python train.py --model="audio captioner" --dataset="synthesized solo parts of chorales (CocoChorales)" --train_examples=39062 --n_mels=64 --hop_length=320 --input="log_mel" --spec_augment=true --win_length=512 --tokenizer="word" --vocab_size=56 --encoder_arch="densenet" --encoder_norm="groupnorm" --encoder_activation="relu" --encoder_weight_standardization=true --encoder_padding_mode="reflect" --encoder_depths=[5, 5, 15, 5] --encoder_kernel_size=3 --encoder_stem="deep" --encoder_growth_rate=32 --fusion="cross_attention" --decoder_width=256 --decoder_layers=10 --decoder_norm="layernorm" --decoder_norm_position="pre" --decoder_activation="gelu" --decoder_mlp_ratio=4 --decoder_head_dim=48 --decoder_fused_qkv=false --decoder_bias="none" --decoder_qk_norm=false --decoder_parallel_block=false --decoder_dropout=0.1 --decoder_inner_norm=false --decoder_positions="rope" --decoder_cross_attention_every=1 --decoder_tie_embeddings=false --init="xavier_uniform" --residual_init="none" --optimizer="muon" --muon_scale="original" --learning_rate=0.0096 --momentum=0.9 --nesterov=true --orthogonalizer="newton_schulz_5" --adamw_lr_other_params=0.001 --magnitude_pruning=0.3 --max_steps=4700 --batch_size=64 --epochs=7.7 --lr_schedule="cosine" --final_lr_fraction=0.01 --warmup_steps=940 --weight_decay=0.04 --adamw_weight_decay_other_params=0.01
Rows from block 5 of the text decoder, named by matrix and row number. Rows with one number belong to one attention dimension. Each number is 128 + 32 x the weight over its row's rms, rounded and kept within 0 to 255. All counts start at 0. Numbers have three digits each. After the name is the row's rms in percent of the matrix's.
# q: attention query (decoder.blocks.5.attn.q.weight, 240x256), inputs 0-127
# k: attention key (decoder.blocks.5.attn.k.weight, 240x256), inputs 0-127
q.116 084:084084111128062128183085069177076159153183105104128139097128089128139128128128128099133129128168190188134080167124133109165137102142128149058093128116081173109176128128128141128128154128149134128128065087058128090109128117146078121085114186136085128120109199129063128114108128152128128061135152108128184190123116153140197097140128128154164128107128124128128128104136045128131128099128
q.117 078:091114128156097128143111063098141130128152172132085089128157160152076128079128169061128128128097203089133071128178128116139192100093195155186150128096145128070175169133128181097130171100202076098065115144128159128088090101101073128128110169079100128093127148213095084162128106148141135087163152086128097206128128154169111128128128157128128089171117113161088128029178119147128098128163
q.118 086:148128081153128128145135165176128128128128080095128087128128147146128083073128128128075149205108144128144202098083159071102061112081124128161128166085128106169134128157156124105088128088083128128110088069123224128120128113147152105103128092118128128158128154175097128134105090109141140128168097134194132191128144146204128032128128128118146140128087085212128103128176128086128063153128
q.119 082:109128130128125128139176113128043170159143183206174106077165076092128170090184138134177102132177095128096057091128079128118128128128115128064115128121136112127128128096154131070128148128128128112107151150099128077128156104128128128095128128128057156090074111128102143142116128128177124128074128117089176092109119150128119192176063102137073145154161128107128128141068096088128173157083
q.120 121:128152221128128152128128128179154106068186128128124115128128129128125128108112128128165139189167197081122151128102119204190128130128057128149128105097100180167181078128125156074147142154179115175128163119156168141106114128140088128142128128135141128165171169128054164169128172242128128100156127128155184128155128100103150120128091128043121110083094128011152128101128106149078155144126
q.121 127:132096128097051168122128063182177128129128148097114095174100096186128089067122115086141148063096128181128149060087101128167167131150128144128142128104128178162184120085100130161102153135128101106115110096171128128128128095101089128162129180078066128128151128122124098128128128128083119086170121165128104133125148128226099115119130128209169119089128064128131212128128128146190128133168
q.122 103:163113180128187124204128125130083128137112084128165148144128094128142189160146128100168167123150048160164128129128128110119125082126128090128130167154174081138138128128187128197128128175138064103116128102146125200056075117172128128126128201104128128190175128128087133123128128132131092087107149128124128136042109088128148125160071128098113128114128087192083110158112128128128171146128
q.123 104:125069116187128128128147137196141162169073166076160134153097072128149116143117128128112128128148179162128128158128153101075125139131158128129117067128151068139105155155109131151110128154128128113148128128127101136190155103112141128114178182128107130170128115128154128146090152192128060045173128133128128128121150138137122209128142083105089207128178128135161112134128135150128128086116
q.124 113:174190093185128204134086128151089142128128128170128168091123158128128114129128126128128145118146128177165112099093173106125169128128106171015076168190143166160128128073128052128101124128128120128106137140128128169111137079128162128139091153148094128104128155128151078148128136128197128197128157106128199128128128128204157095075161126063163134102109087128128128106136118120119099146141
q.125 104:104120128084133101122187092084128140128110076128128064185128128133081180128139111128192134128133061062165128153150126128128128233136128077128128159174151072070079092158137128128190075174142112128148128128101158128128139128093102164161128120142128155128057154050127113128128133128044121115156129128127129123128105110049128198116173193177078128134161096128205146180132128132146128136133
q.126 087:083128128139061102128171120128191128128128128163128130114128113089119152066145104128114211078128105126145090128115112106186128128070128118120154082092180162138128165124156129183115128128155187059197128128132087156156152124064162128128136131128108150107120128148170128158063101128128140097109140128148115128110128128141160170110128131126156189109195181143128107186128136090048116128188
q.127 088:146102128128128147091143147133198137174182128128159128128176128128100100133103128184143162128107153155136128148128128139158223135117165115128128140198108130109137097104142078125111094051090192106128122127128128128128128128129123160139071128128204128128128139115061038128128128163064205145113173137128199139137091161145108155089147121088156120128153128094128128169128119151152160058103
q.128 095:128128159115148105101098053154046128157187063128084128128089078128162142173128099179182113164150144152201101144163250175128087128128109118128128132134157105153128119083128074138091181132130128128128128150126143120128095167222158101104095097148098123128128108068128092128075106128128128125067128131181089128104128128124124117135094146128128128128052151142128045088132128132128112128161
q.129 091:175162116151143128128072113128128154128108128128111128157142128174118128145128078125128128183128166128137109128142118214156112148046128128128128128118112150066144125184141116110096174159145128138184128080097157092084150128148112165127193128128099128101169128118128128104128128127102128136150173128099184069133161127192074128125143173128128128082099130163147191123138121122132128210114
q.130 097:128166132120128092128098128170071086128176089152128123128113098159143128128128077175166096156128131128128128202189128128128153146128128128128128181151142065128106128117125087128128165118128154126145134137164090128133172170170128105088089092128122128112108123122110057151128137104160125130128128128128119138105074080128130112168086167141107172128015147091197094096128128152074105130098
q.131 107:204124128076135128137128176174132128140116127109128117145120124132089128206084128121128091164096128128147128128143128092142167095089167116119119128135145066128080128128128102137128128128128128053138120130128114167117126128089116138065116051132115070128132146170128190188128128073128128152090110175128095135072198134087119081155135128173089128069115106128102137223082097025162151128088
q.132 081:160144128109146152091132128117185128128114128128104128128129128144070128048122128196128053141133096113128128154128128114112149128128155088170208166128057191128082073128136148137128128161059087125128128111089128128133128131171120182122128128141102186156128108128155093111121128128090071128128076068128142143169128103091128171128168128147147092128148128128168063169113179049073093128128
q.133 091:128142151178128185131128168117128075098128167128128150128070128192128085075155118159128128128102128168128118128118091093128146128089128128108039157128128075128104128154175087179128123054147128128150171154128127138125166128128123128126134128061128114128209128128128069128105128128128107225114122193128109128093090139169157094131059106128121161104128125083128138127140189128161113128128
q.134 088:190165152131089128132157128100128178128114087100128128160150128128128168132128140079080197133175114142128174128168082081210128111120117128134205071122146094052157161150128174106087128119198174146128098106128154128100190128128128128128128128129105060152101122198128108128128128087132128128115128128057128128147128120128134128106144080072172124153179043128121111140073128106084103128166
q.135 100:109156067130128128119129171101182128116128096128128128128128142089148128153118128040101169128023152150111128081128128128091117157128128070154117187128087128128061175045128168115169154104128114112150121136128134182128158104087070085128128070141105128146210132128120175135190108131188128103083099103128128109128128128105174103161151128087128140128107134128171098177115074128128136091180
q.136 085:128109163131127070128164149167129064099114151121128167107128144089200128128161142171154134145170150180083211128062128128138128049125128226128085122111109105128070159128193088137135069086142132139134128128173128128128075153074128128070160133060165128128128097207215123136054081128128131144171104128112137128163128169093162102128128167128122139128098219128128145180178147034157128089128
q.137 104:128132128214087128195083087119098163109164108117137128154128128159095150128095128121128183128097128086128128106096098128137128128129128093183128128128100128107150118128128110128122128171118128095128128128103071157128128187129128159128147128172128213128128058128070134105142128077181107066176120142168158104128163031215128092128179084130095156192103128176110157139183140128142093128110
q.138 103:184180128128158128187163112128140126079048147083152128165084111164131128189077128097136128107080107149170165113142099128056123128170166118051128155179128128124084119141049094155168171129213060098053094128084159101158146038128048162123190128167186145128117181098113128133123201125101142128103128117138067150102110087128145128119140128128171096128083053171174096179128058128128128118147
q.139 081:166128128084128128128110114158095128092128128128153130128042128076128128222128145207134090095128097093128128187166196128128061107119128167128136112194128165139103112144160128193105128125151130140092128128132128172113135128128128085075118128087193128148177128166196081100128112128171154123098196097117176065134052103094143159096139073144115123128128149140110128128128115128138121157128
q.140 100:128078077017128147116128114113117148115107128095172102128068071128156057128147119152121128148092128128110086167128146144128100128128152128093175175169154106073092143128128126088168123089167207157177085128159164139097127128167074139114128185158120128096157128148142175110157128089128153109128161103156178131128163202128116105134117111128128097109045121104097155089109128128093128139151
q.141 102:128128109115189132119128140092114147128199054157068128128128109077100170154147128193158125150171180080128128165128171128202128068129151144159128096104100091116111090166128145128108128168171119153063137113076111128096080128128158092110137168128152118128113128168128032128099162128168128128142115127128076102217089076075163155127154122082116218108128139124164128112176128126120128128070
q.142 106:197128133128128136094113111147072128117128110128162081128128125112145061096128109169128043128100078185128175151087102076128111128149147170090128151176128161171114152149110102186128081110127128165166107169112128171128153128200099128128084133077128167134143128128173128128128162128128064128104097128165140128055128140178121128085122128132167128128143078149128079192187172041161128202146
q.143 080:149128152205077128128031089171128124128104128128182167128128107160098163104150128123090162128128105128128128128128150128064128107104128128128089117128153094128146128128190140169058140102108155128128076128083126128063128128154128096128128090128128128128090231128067061102128069210208147128083166089160128128091059071128082128116071128108093128126167182128194128128128070139128128128128
q.144 120:148107111157128056107223079128128128167062062163098128128112090135128062093156128127124140123113097128153074128189119128157074155116128082146128077117190104145173191111147108128120116162128128128086164069123176153140128143168104128157128128128128124104128103159128128119128138104128128128187200128128128128179128193127128128152125159177081077120088139170149189079207081123128131166143
q.145 119:098106115128128145152160128128132141078202112128149128128170060167058160109098098138107083140128117128073071151088044188128128128128181163191128113128103152132128145188154058103188128058128128128116128128158174213128093128130128128128128167129128128087076128104128118121128161128128128106216102122109163123161154100181129139128146128164069128172073128139079128121128081135128147186125
q.146 116:120106078128128122132128089206143103128169128128055157059128128116128110128078067128161128117183093125218099128094128125080166185128097166155188117190128128048139112106164128140154128063107128146128156090128128087107110136078153138126088170128080128145128171176124118173127128094128128143146057151128128128172160097158128128120128116115160155189157128077128109110128131128089056100128
q.147 123:177110142196125113144083078126140147200128160169119137127229107164165167128163156070135065169147165101107109081102144108164128140080052128143165128068136128128128169128120128092128080106128121128100076113081083146143093066104161132154128128172128128137149144117186101196116091168197109128128178104128086128128082181128117094153110133095189166148138101128195160175157104153128128130128
q.148 101:128155128068087137105160082183057128128104115076069170102144128161096128079128234201128128148128157102186117117128070139059134128128124176212109128068092089193128144142091128117176140130201057142107171108135187128117108128167123097168128130128118128080182202128092104126131128093128126128082156102094137112139096160057109152155116175167118060088118111128085159135139128128109116105129
q.149 098:128066077128189130107204102071172122128120168128127159160088100164180160176154120074128172128100160130128106104103104164132127120126123128113094130128090128137128150135131100128156128120162089128076128162128128089113137116128107147136146128115128128128045213119128106195128103128128087114128128153128128128069128037120168132128128131174186135128213146128039128118085089106095025126128
q.150 088:107143120138128143105158176128121206185164117128180039128128135067131172128102128128128105171114100124167127092065149128128152079128128128129115122128128046185124128105100128128156128138049128098105072128138080072163111128149133085135183139084128071056128166128128082082115128173128128190044128164140175089128135128122047077126128128128165154128135138156108099144128154118128161116061
q.151 104:183097088115130142173074128107135128133128088086128109128128163128123128121082116128183101139112132128120073093180140153126128223127075128057145140128076214130113125128128118141146075159083128153136163173098165128189128128139101128149133085174068137126128058128147128128121024099066128128149128121118086121128105173128097077128104128128125128128117156141172139173158092128128041128173
q.152 089:128128159104128141105188128077075147060094179062088176111128089128128154158173128128068128188128085128120128128128128119128128128051148128103128158128154153133127117128108152128128126128168131158128089128147128169128186128137133237091128180139130112128151154128173092119105128128128100135128128128072120128128076193148098037138096086128108072128122104128141107177148128091143128128145
q.153 088:107079128105114128112181128128178137128128171167083119192128065128159128126167186140128128162119128199128185040056128128169086090085128138128155149161168059132106128138086120128102155128116061142089053096115092176128184143128136184101159126128125134128128163072128192188100103124195205088113138086087155113132158128157150085075128149052202164187128116128128128128167112167128121128203
q.154 105:150071137043128050128128183128128128199085106128118128154128134128111130131147098128146139072105141078128128128128101129127120058110178128128128128128202195112140098130128128155171177120140128195161168100100138099126111165192083116128128109087175128128132128128128109182128117128140126128050078128015128102128128047177154081151078092123118178128128128128163042086136201128128121107067
q.155 082:153125136093128097128115144128128099134119196138065128128150128122128071096128128132169128102146126128163105109080129128118128177128128105128151108128128128128124059128153172082112149122128154128161141128128128121128128146135128128128126184092142146171071185072124128128081148076093128128128167113128173197165085180153113182096112152037128035114077109128128128165128067128211128088106
q.156 092:091071135089100128128193170128096139042128124128098159128195137153111054128180178097128185123128077128128200129121090187041128128128163133169146111079126085158128103111128083116128205128128094114141141128137159128100137128127128165128149112127163180118128128118079167125129219188128128122184077085128185188162128138131121077128128204128119128128060157138085080091159128136130153169162
q.157 088:071146120186143128128128082128121101077132133086137162128074148167158126109112164118104059075144166105128121173131170154190148139059060062128176128128128128121172128162175139128108191201152155128074174167128209241075096134155087190166128182128055128131125101175066128171128128102128128072125118128128124084128123128155128107080050128186117128128128112150090159118128128099128128147112
q.158 088:133128128110139112128086097128128171032128147064149099128128121177128123119098155152145110128109174128114182194135192161063148128167141055128128181128165137090098068113128182128132110131136128104114077078128128195124121062177111128171176100109140084133167154196121087087153128100176128118171172147089098159191107115185094138132128170128128128165109176128128099100107128156165129128117
q.159 090:114147087128151151136196174128111093052128143128125128072125108171128135128128161128131082128141128128166161150109128164128181164169128036115152076119151128070168092085128179142112084151128164128131147128128115204123105128185077139115128083128095123162128148134039170128169169058110128118153128128054136130162177166094104128157205180192111146172112128128128055143128106170128160147169
q.160 085:155128193128128128128128114128128183128179100091127128099139128159135128128121167093079089117185128159148128193117128128180199179128128128128172143077128201128128178051153208128146128050190165152128189128060086075128120049108133180128147187084128195128128128116102128066148096128072128098108141184120069090128113128151081047175128128141128128121118167159128128167101160128201128128130
q.161 087:128119128146140196151176055128146073039106077128128162155128128128077128171118130138121193089147102128107078136128104142065138128128131128141128128090111150086146099127128182103181128167128172128128110150084113128101128089103119150085159200128085101128100138086117147115184128154053028128157153165158128161128072186108155128133128128143127128128096128128128100162075128129080054128128
q.162 104:123083148166152127102135158134128128128154069128128096079134128143149122148174145128141128128102128133125104191133153128138128096169157142104099150172128109125128097128128122128128161071134139119229084077131128092111120113128128169114159075184195133095130128147076128128075128120094128168159128132128128128174128173164115156146168173128068108128128170128096107114093128081171094128084
q.163 076:158169151128129167128128128178096128142141157128157160128161120140092121102128128155086128166047167174146214116157128128136105190184110128152128179128106179200128128089128166114144167129177122084128174082128119128103137019152128128071128128052128128157128043145194128157128128197128109128128128164144076128128125156143128100095150116121126177133110080148137128134073128128146070101143
q.164 087:143168132062128128118128217128128130123132128128128118104136105170112148134128121128160128128197128127175109128126196159090117141128141090168071069151118076077099068143131128147167128191053192128159150082214128242128136126144128158165076128095127191128128128128118128128141111128148159154128128134127128105225168128128128150172128093000163105128137128128188099151112128072077166117106
q.165 097:131128071092128128128160128132124081148086163166141128084135128094128153128087128128096128128104114157128128071157097134152128105142182128138107115128077145145181086207106128110128099112128128178092132171163099066163134131104079128128132170162161150093156128088136058155128128079128128094144134133198153128102128195128172094136128148128119087128128024079127087138125111129060156079143
k.116 088:079128094096155128110096103159128103046132128149128082060065128090108091138104070090158128097098088137117151174044102128128125128146118171128083128158133128112114183084166095128080128128086096203128096128080123128128133131084109128109128139154178155128128130128114128150153180096128101128083159128126159128128123112151128128086038128131172108091159128117145129128121128126128147163161
k.117 080:130128211160128149122081156128157101120199156128072083120142144126186076132110033093092128128078182098134101154128128128087128128128128095176141111160128133091163103098139108165128161128113128156128128128128152128128128128121116136139136208068092205197173156120199053128162093178128128100123128116170124083181120128098089128181221099128135121131078128128154151113151162189128100147110
k.118 090:124156166088099128170128142187128110128098128100117072128128128128042128088128081128162098118112128128146185144128128106095114166178072156109121145128128128108076158147085083146119180120080128101172147007114186094130128146191101086096084143128069128102098178153134079128101128128128149128142128128128164123093171151043166065128177083151125136179128165128159125128045128192161120102142
k.119 080:128116075174128079136128119132128159141155182128152081128126150076168172099088159128128154128131152128100128128093098128117128128128153144180128128099128176128117079128133167065128128176082128128103150128167079128086179144053128130128166123156139111068128084112107083172128142128090134128073117169086210089128144128079128154159184139128128126095163103159128180128159128065155104154128
k.120 117:097141083108081085113159061088113053128190102070128128128123197128128138128128068117128128128128161109163128133086145137128110153096128128163128132139144138147161128128177102107128166060167143103128114135128145092141147132128130128153194128128161106156055201111079058154128128128128123138125065169165128141205169128128096102138134109137071215128101150210166095099141035083128128128128
k.121 118:167199176084128107109137128121111180087142147189119128090175102178163128128166123128190113154139163094137075128070080180128074128128170095140128128146141080111128144128106128081128100128128128101147128149132128112178111086128128079124080079156092088078068095128128088105074135099120035136128212084142174087061128100040157168160128151128149156146109128090170144106128128068181129120128
k.122 094:128128128179038118119128170128145128151145128140161134128128119182118128170059170128128138094128158128164128126126147085067089128128133080174150162094131128108081128159170128155128117130118128128108128114128195128085107087128105096170128128128111122148147070128120047103127083118155137114076128079128196128049124128106128141145070160099080204128087127116147072136154149128128116128069
k.123 111:128165116128160146128130128146128056128185128154130128128128128100128109076107105144116144062164163083165150120084183128128128106128128136124154150090116053128114160128122139128151128114128156128128152139153134123128184116147114146116174147128120164150217150128143128128176128156128130128084128135117159170084076128050093163128109128128056176124075229128105159169128120128128190144098
k.124 115:164151134100112139173128113148116128129128079128104148110109128128221127168098128155117106128152088153167138175149144161122082128106128128128128113079128105149113128100144123115127105128128112128133077101092164078089071128128099138092098192114170128142144092140139130155087125064142128097158076098189128192172128128129155145177143139158079128128145152128159080128152099094128126099133
k.125 110:101141128182128128152167162128160164078128172138232128147125087129163134128128119105128133123107128144128176128128038128138132138128128106134123128144159143128113075128128199104128056156120132181134128128160117128066091144053128125172128128116183160146148105023109128124128107107128128128126128117128182152143114128183147123094128201113128126171152128073128106187128162158156094128128
k.126 086:183128128128202184179118128166152083113105133071128113128191117128128128029091128130167181128100109128140112146156128139122128137059073128162106084128113166148128116128110194128098124128128144128128131125128204173128128145103121128096097100141128128208121128128078128167125128128076135069184128128095066156145128139128229128128189128147145151108049117128124153128183128128087115128128
k.127 084:128065153156139165128058071148143173197114108134141083092086130122128178128128128122085128095157142123172122145128162080141132128126185131115144149151127091170128090119139151068116171197128128139113084169128213117128064100128146212128128131128128138128149091128128102128051128128154123169190166128079078133192166128128107138181102135128194193080139054089094128104128180128067128128182
k.128 088:128178104128050108142233128148128156128082128128128118110109110148128128081111128181137082128130128075187128128083172063128152128128145167128109128098151135128101203168128068128128115131181148127149066129100083197070128128166069128160128128128156083128128128167128128128155128091127143118081114185172128148079165128141065103126126139167128132133083128128110128128141128115087136119183
k.129 090:097128128048128133168174128142220128121142122128118145164128141150102128084171082128067153128128128097136182128121116155158143138054076128128165141087155100110098137115167112128137129128156128115097150128128116149144156104161066214177128128125126073110108134140128055128099128145175128128128100201099140129165128128128128118158192128146135128128098164121128159138151099176128118151128
k.130 094:151133074111105108116128127128069165128104165128120106113126128196144128083128128123161097128103128105165074154092127128128128128124148141128102110085123164128212128128143042089050146166129137095114101143144128128153151128150065153104099140128128128101128165227128128172194255076128190155141110148203128195160128103128128116151128106063113148116128128128134128128165128153080125128128
k.131 107:181124170158104128128133182180128128128176082129090090137128182186067128128120128095161172132137103041148128128115153099136197172169128128168142185104129170128054126167098201190128099142117128099182165089164128128128128128128148128128094089128106069072128106169145205133174128128120144133120200074116128161128122118128146166086128113128145126093109128056166160121095193093130136155190
k.132 086:139196128173069179180164128128143135125158095128139061058128151100097119155128099181083128115128128170128115128148128098134178161128154137102186154187128195128182075109128101128128128169056157128132159079102124128137128139175164148143086158128091090156185115109170128109155128108109128072128128070128128083189117154168122128126177148086087142100111154158082098161174110128103128163153
k.133 094:153106128103105109188133141059155134144128128128113165150108153128128202128150128109128072189174170128131061114131141152146144088091121121175076202091104148102144148117128159128130128175159183128171128083112105128094189181083080159121128128128125051128120128141128140098216173128139085131128128084174090217071128109128128199128113159115149186128128081128128074051157155091065076128158
k.134 091:128137128128126112088128128190101128136139163091128102071128153128143109097136089128081178082128128100128181128133104128038128149163152123156151115128168161093120104128083128183137137201128108151185218084061178107090145094238084075135128184095128107136139112128128131140092096176127154128140149128100160054149105128145166128069128138121077168128183128128140155128128128149176125171144
k.135 103:130128092181170128135128207167169128090128104127085105128140096154126071151136168128139134077128121121128116109075071128128102128163188173128153128125128149128140108155165166087095128108166055128128155066192178146125122130101123120075139061115155083138128166128094122096096230119090123120128111137128128128084151128108128153158101074150163128152095154157110124140072099111128128128126
k.136 096:128128128165128116194120106138127128128093128187128160194128157139108131141128202155128128161105128128087139133104142141128128174136151159086159128174085151000128156067152132108119172076167146128128128128128174135131082121081204153096128102128128136094131179145128121173128128105128101128164128035218128171128191125128068210128148100168110162164128157128073106071157107076122128158128
k.137 110:165117165105187136168101149165141128128093166084085128128109089095128128128158120074141128138141162072087132136146066107128109117159160060128113149050128126169111114147114114162145069128108071110178116103128147128160161148128084146128130135157173128140071053140135045093129141128110128161090096128071120112118111181186175117128169138128093187133128165128128115180067128101177128146128
k.138 102:113128128128080106113123066128128141087188083136059096093128129203093125128128087128110182177159106176128128162112115102150125066159187148106139191189100138172103128125112127192090128096187108150128128073153062128128113118128138128123145140128128076091113128127126077128120163113138169128166131128162128128074074076128169174128118128168157128128090138098106134128136092128162086105126
k.139 085:149128068150136106190128118182174154161169157095128103166099128107161105186128161160108128128128023180178207128128129098128150149128229215128143123128128135128081128128120157082132134128175072166143160174175128072122146128145159136187123125128128113128186128128131128128079155097183193165186178070161128128098159088128125128026128128175153134097091173142128094154132069098128112128128
k.140 092:196170128085141113093128128104128160128155123098167128166142171147183093158157128057128175154082128073156128072100106125133119128088168170158062150148206108128128159087170150128099095152143128150152135173187159157128194171114128103128128128128128163117106128090128128106115091040128161139078128128128129117143128053128128156128128128150124128091127128081137128167129139081128128093143
k.141 095:121128120104128193124189128152093094128092146128099101027090128097084128165128108098128128071128105169124146175110101173114080128117107104100130128073128121128126136128089159128204128199145136147128091196119128056128117115078127128171128128128089169105164126178110128167173105128128137178157083164152128128128128102146155144128089166176108163197128113122066143089124113178064128128128
k.142 097:172163128128110138149158128128096195149128113084128110135128128128128084151128094178128086185135095117095128146103128128149128142065128128092128248128128183128128171122169096120095128042121202058128128130054128210078172134154098128097112144158193118138104112146135144108128093093135128078130163128128128128121128128169166128091128100168128128107203177128128048128128138064175069154122
k.143 088:091127160098128111136080128125128112140154093160081080120117128153128128126165068180118128131165140128172128061103127190145128102128078128212150093128121128136149173116094168105096188128128128128128087116128168155128196128128104128080070114095194073128110181131116128088107097128181150111096112169128170128128101153107128128145179128128144156128051121138168128087180128167060147128128
k.144 118:081128096095092128128128085158111109176128128061108128128128168159165101179164128158128163128128132078128128128094125146154039184099147128128129164128114166095073128185128161125128128128128128072145109144116128128126120128176092148088119095118141108145230128128078128128128128076158102132121154137099127118128214119103170143110128128096184128146128192128152059107128128087087157159128
k.145 114:095128138142086128094128128085120111140083114122160128104128128128175173138188202073128128158128128123122159123174184128139128128078128122183102128128083084180064124063087128128061125180081153128215106102111128183162146101113128128129128129128128128167134128093115071044149126147128101149128128110149128144128081115162108124102128101128139128102126162116128129182130128131079087151128
k.146 116:128149128128134096117141157133100136186129094000110176128112098094169188108128103148123128144128073135128128067128116163081128128110131128164104125155070128128154128127118155117156113160128128128101128148104128128113107106128128108128112146076076128108134128089128084137084128096128128090128128121128128162106107058104110085060128108195128116128123084128179093168128061113109058172201
k.147 106:107154128132104174068111055116128062128137152063128128135128128111128128133121120051121116141121135218093128179124121087128077169129148128071123151146106166136123151173128066148108122105079128142132115176138104128141070141128110128102070157097112128137128158166128146122075128128128149128058171168096120088123109093128166130104128128128189143179126075173128195131140150128128128120071
k.148 100:155180111103127128128128128161137128079128128145128082128128152070128128128128128158128121034134156101125128128139087187128128078156128124128130121139142128128167163128148059088128128156128081128123128136124165140128128110128166150129169141168157098152078136069074132116128176088126185151128169128128128128104128128136118128100087159128128172121084128128095128128141167211149121128036
k.149 107:206195128111128139128155191141128195128222128075138155128151139128128128128100099128097180149043119128142128180170128086128128150075188125156128122128153128108086112062149088128109113118128121126097077091145153128133096128168128128158128097117128153124128178116128194042128086184128143128128096122158184128101130123107128123113128123079053128128128162148128205128086071156063059199133
k.150 091:179096163199125088096082153128128151066088128144077138194113135128181069114128114170128128067146089128096163076128195095107082128158136121128128139128147094165119128117095164089144212168111122124157153136127128128142161168072210111128174128136130137187124117208109172096036128142134073178081173061138076128108162124166170180089149143161066110118128120128128149092128201119066149121135
k.151 109:084070134128105128128200140116139029207128091094128128091058178128174128073080128172128111159112128108169146101030172128088152172106128155081130128128128128146128095161116128163128128116128128128097128128088132061128102180174071139178149128080164128128149128198155128128128128114056081156162123160042128056157182157107129128105128108137128128128128128207125080097177158161168128137181
k.152 089:142135113168091147056100111101070128073128121128128159158124143111123145150155128128152128145174080128128128151178121099128128122076128117159099173169115114128085134091217135115128128125104112165149107130135128128135116128115162154141180128128111111128128076059160129106084128141128180128208130128128124081128135038128150082091128128128165118128128128078128128109138163128151069107185
k.153 086:172128128128143146075128128169128155147128103128129128154128118128098126128157128171188183128134109072142164128112101055145087087089110128093187176128137121153128128128109092141164133053146061128128143122160128123128157128128174083095134151067077120129128171128175151128106137171166148128201178183141128101128097123181128192162028080128128174128128139151170128102114128098127205128128
k.154 099:150064098170150092078128075165076154103132165108094102128157179159104077128218142128098128018161156097131128115089096128115127128128128105104131128128215152096123108142105137125073141116155080121111128128128127130154128200099105128101174117134090117128102132128121167128127128128182186104093113128161136047128146124128167128091128085128128103128158095153132128071128119113159128077128
k.155 085:136165102128166128169128143172145176128168128096128108153121128128092200128103076122151100172128128095166128128128123133128128171128128205128190121157128183126127166120102125147062093128115176184155142128117128128126081168123122083128122128090128146174157128092128110119118128128159108128145138128128128154084143128137104122128207124128088128116128128119085128128046128108128128139184
k.156 094:157137128103158181094128128169054157146128128082176080161163106128103128128143190120128113132108136128079123149136099162179128128124100067132162110065128164172165137060177128128173167106128137082112148139076128128124128127148148111201150128172057128119128105076128128127128197128126076128128071164128128128128128160148128117193136113136086103128146139138065056127093128096142131097055
k.157 092:075170118107104128121204128179128128060172141149171128137094139172104102166128128138120128167114128157081142207128118175152125141092137087128128132158128128083099128152170115080104098128172128096099151128128027174086127151171106164178161134141112128119128112160161109180171150153128128143128091128101084137128115105104128128148061138161128155175111128054186196176109079128134093105068
k.158 094:127217121099142155128108089131048133128118128160165107128150081121141140128116157153090119128087128128177198132103128121128142126128128124087153160164084128125128166128128179128106070191101183123080182135181065128101051089144109099145167138143128153105128128107128067128154128192149133140154181131157144169135128128085141167149155151144128084159099128128128113128128023128125128138128
k.159 085:084128128091079128128098018115128128128164147173146128128140093128106128111128128114128128107099128081165158128141192128112195110176121128128181167170128128094128093128147079189142128173082198128128128060108128148128126128128128110107124128053086128132190164189122126149153227128167198128097118119092128128085119128085128138096154137128150176080128088083128118148128128179128137128105
k.160 087:142165145084080144145200128045096112118128128128188088088127117140128128128118085128084155165172128137098128113128160128128128107128128173144087106145161105167128140196145114128086135104128128076128092167125093128135128151128187108088195128087171172123081128128049128128057085128142070128147147197125128128099092128096128063150092115169191145105057128128162116128113176132183128128152
k.161 085:160128099087128128128115128161134110189090128106192128179128130099166128120059080128095170171110104128128128128123171185128128128128128116202063128153075083187081183061161128128176128128063123099128164149104149128132114129118082128172112128128062128128128128190110124128128146128052107128128142128106130128141080092128149045128146169123179143162185087154166035152128128068168095205134
k.162 118:115169135166128118156207128093073114128107112152086187128128079109112091149076128131106128139128185125116171211170149126128132197138128105130144128122137094198190084145088140191111165131128177130092155160099122128141180128141128125128125128128190117089102183108146153156128127128107071084128123140128141137088128145186165144187128074100070128123111176128145067128128056128078138128098
k.163 080:128128128112091120128061099208019133068128128128223128107106158071128109116168149128108121154106128133128114103164146148074053110180163128130091179173122067128159128128128071146135127084156101052125094079173157173128152128128175160128087128125128113126128161124102128128128128143180095190181160136111110128128128147181117128054128128128157128128128128117128127065159107074154128191128
k.164 083:126128094140205142113128128112128128128116128087186144128141109128071146121159113151128175128128100128151108128075081094128128103206070128169173128136123128103128117115094155094117128128094188173166194101131144072142153168151128081110178073146128128128175070128154072138116131138115128128147163095103156117104187188086117216128128130128177128125157075128110148128128075141146115148130
k.165 095:128137128113143199128149107114157190116126142058128128128164136128128128094128128166188142113128076146128140154103128128072103128139128150073178065118191073102128177156119125107137117128101128128128120115128096133169067123182131128065138128126104141187164203179213128164128065087164096128114115128098128128073128128181141128098132147120047131144084024128099128127061165126121128134204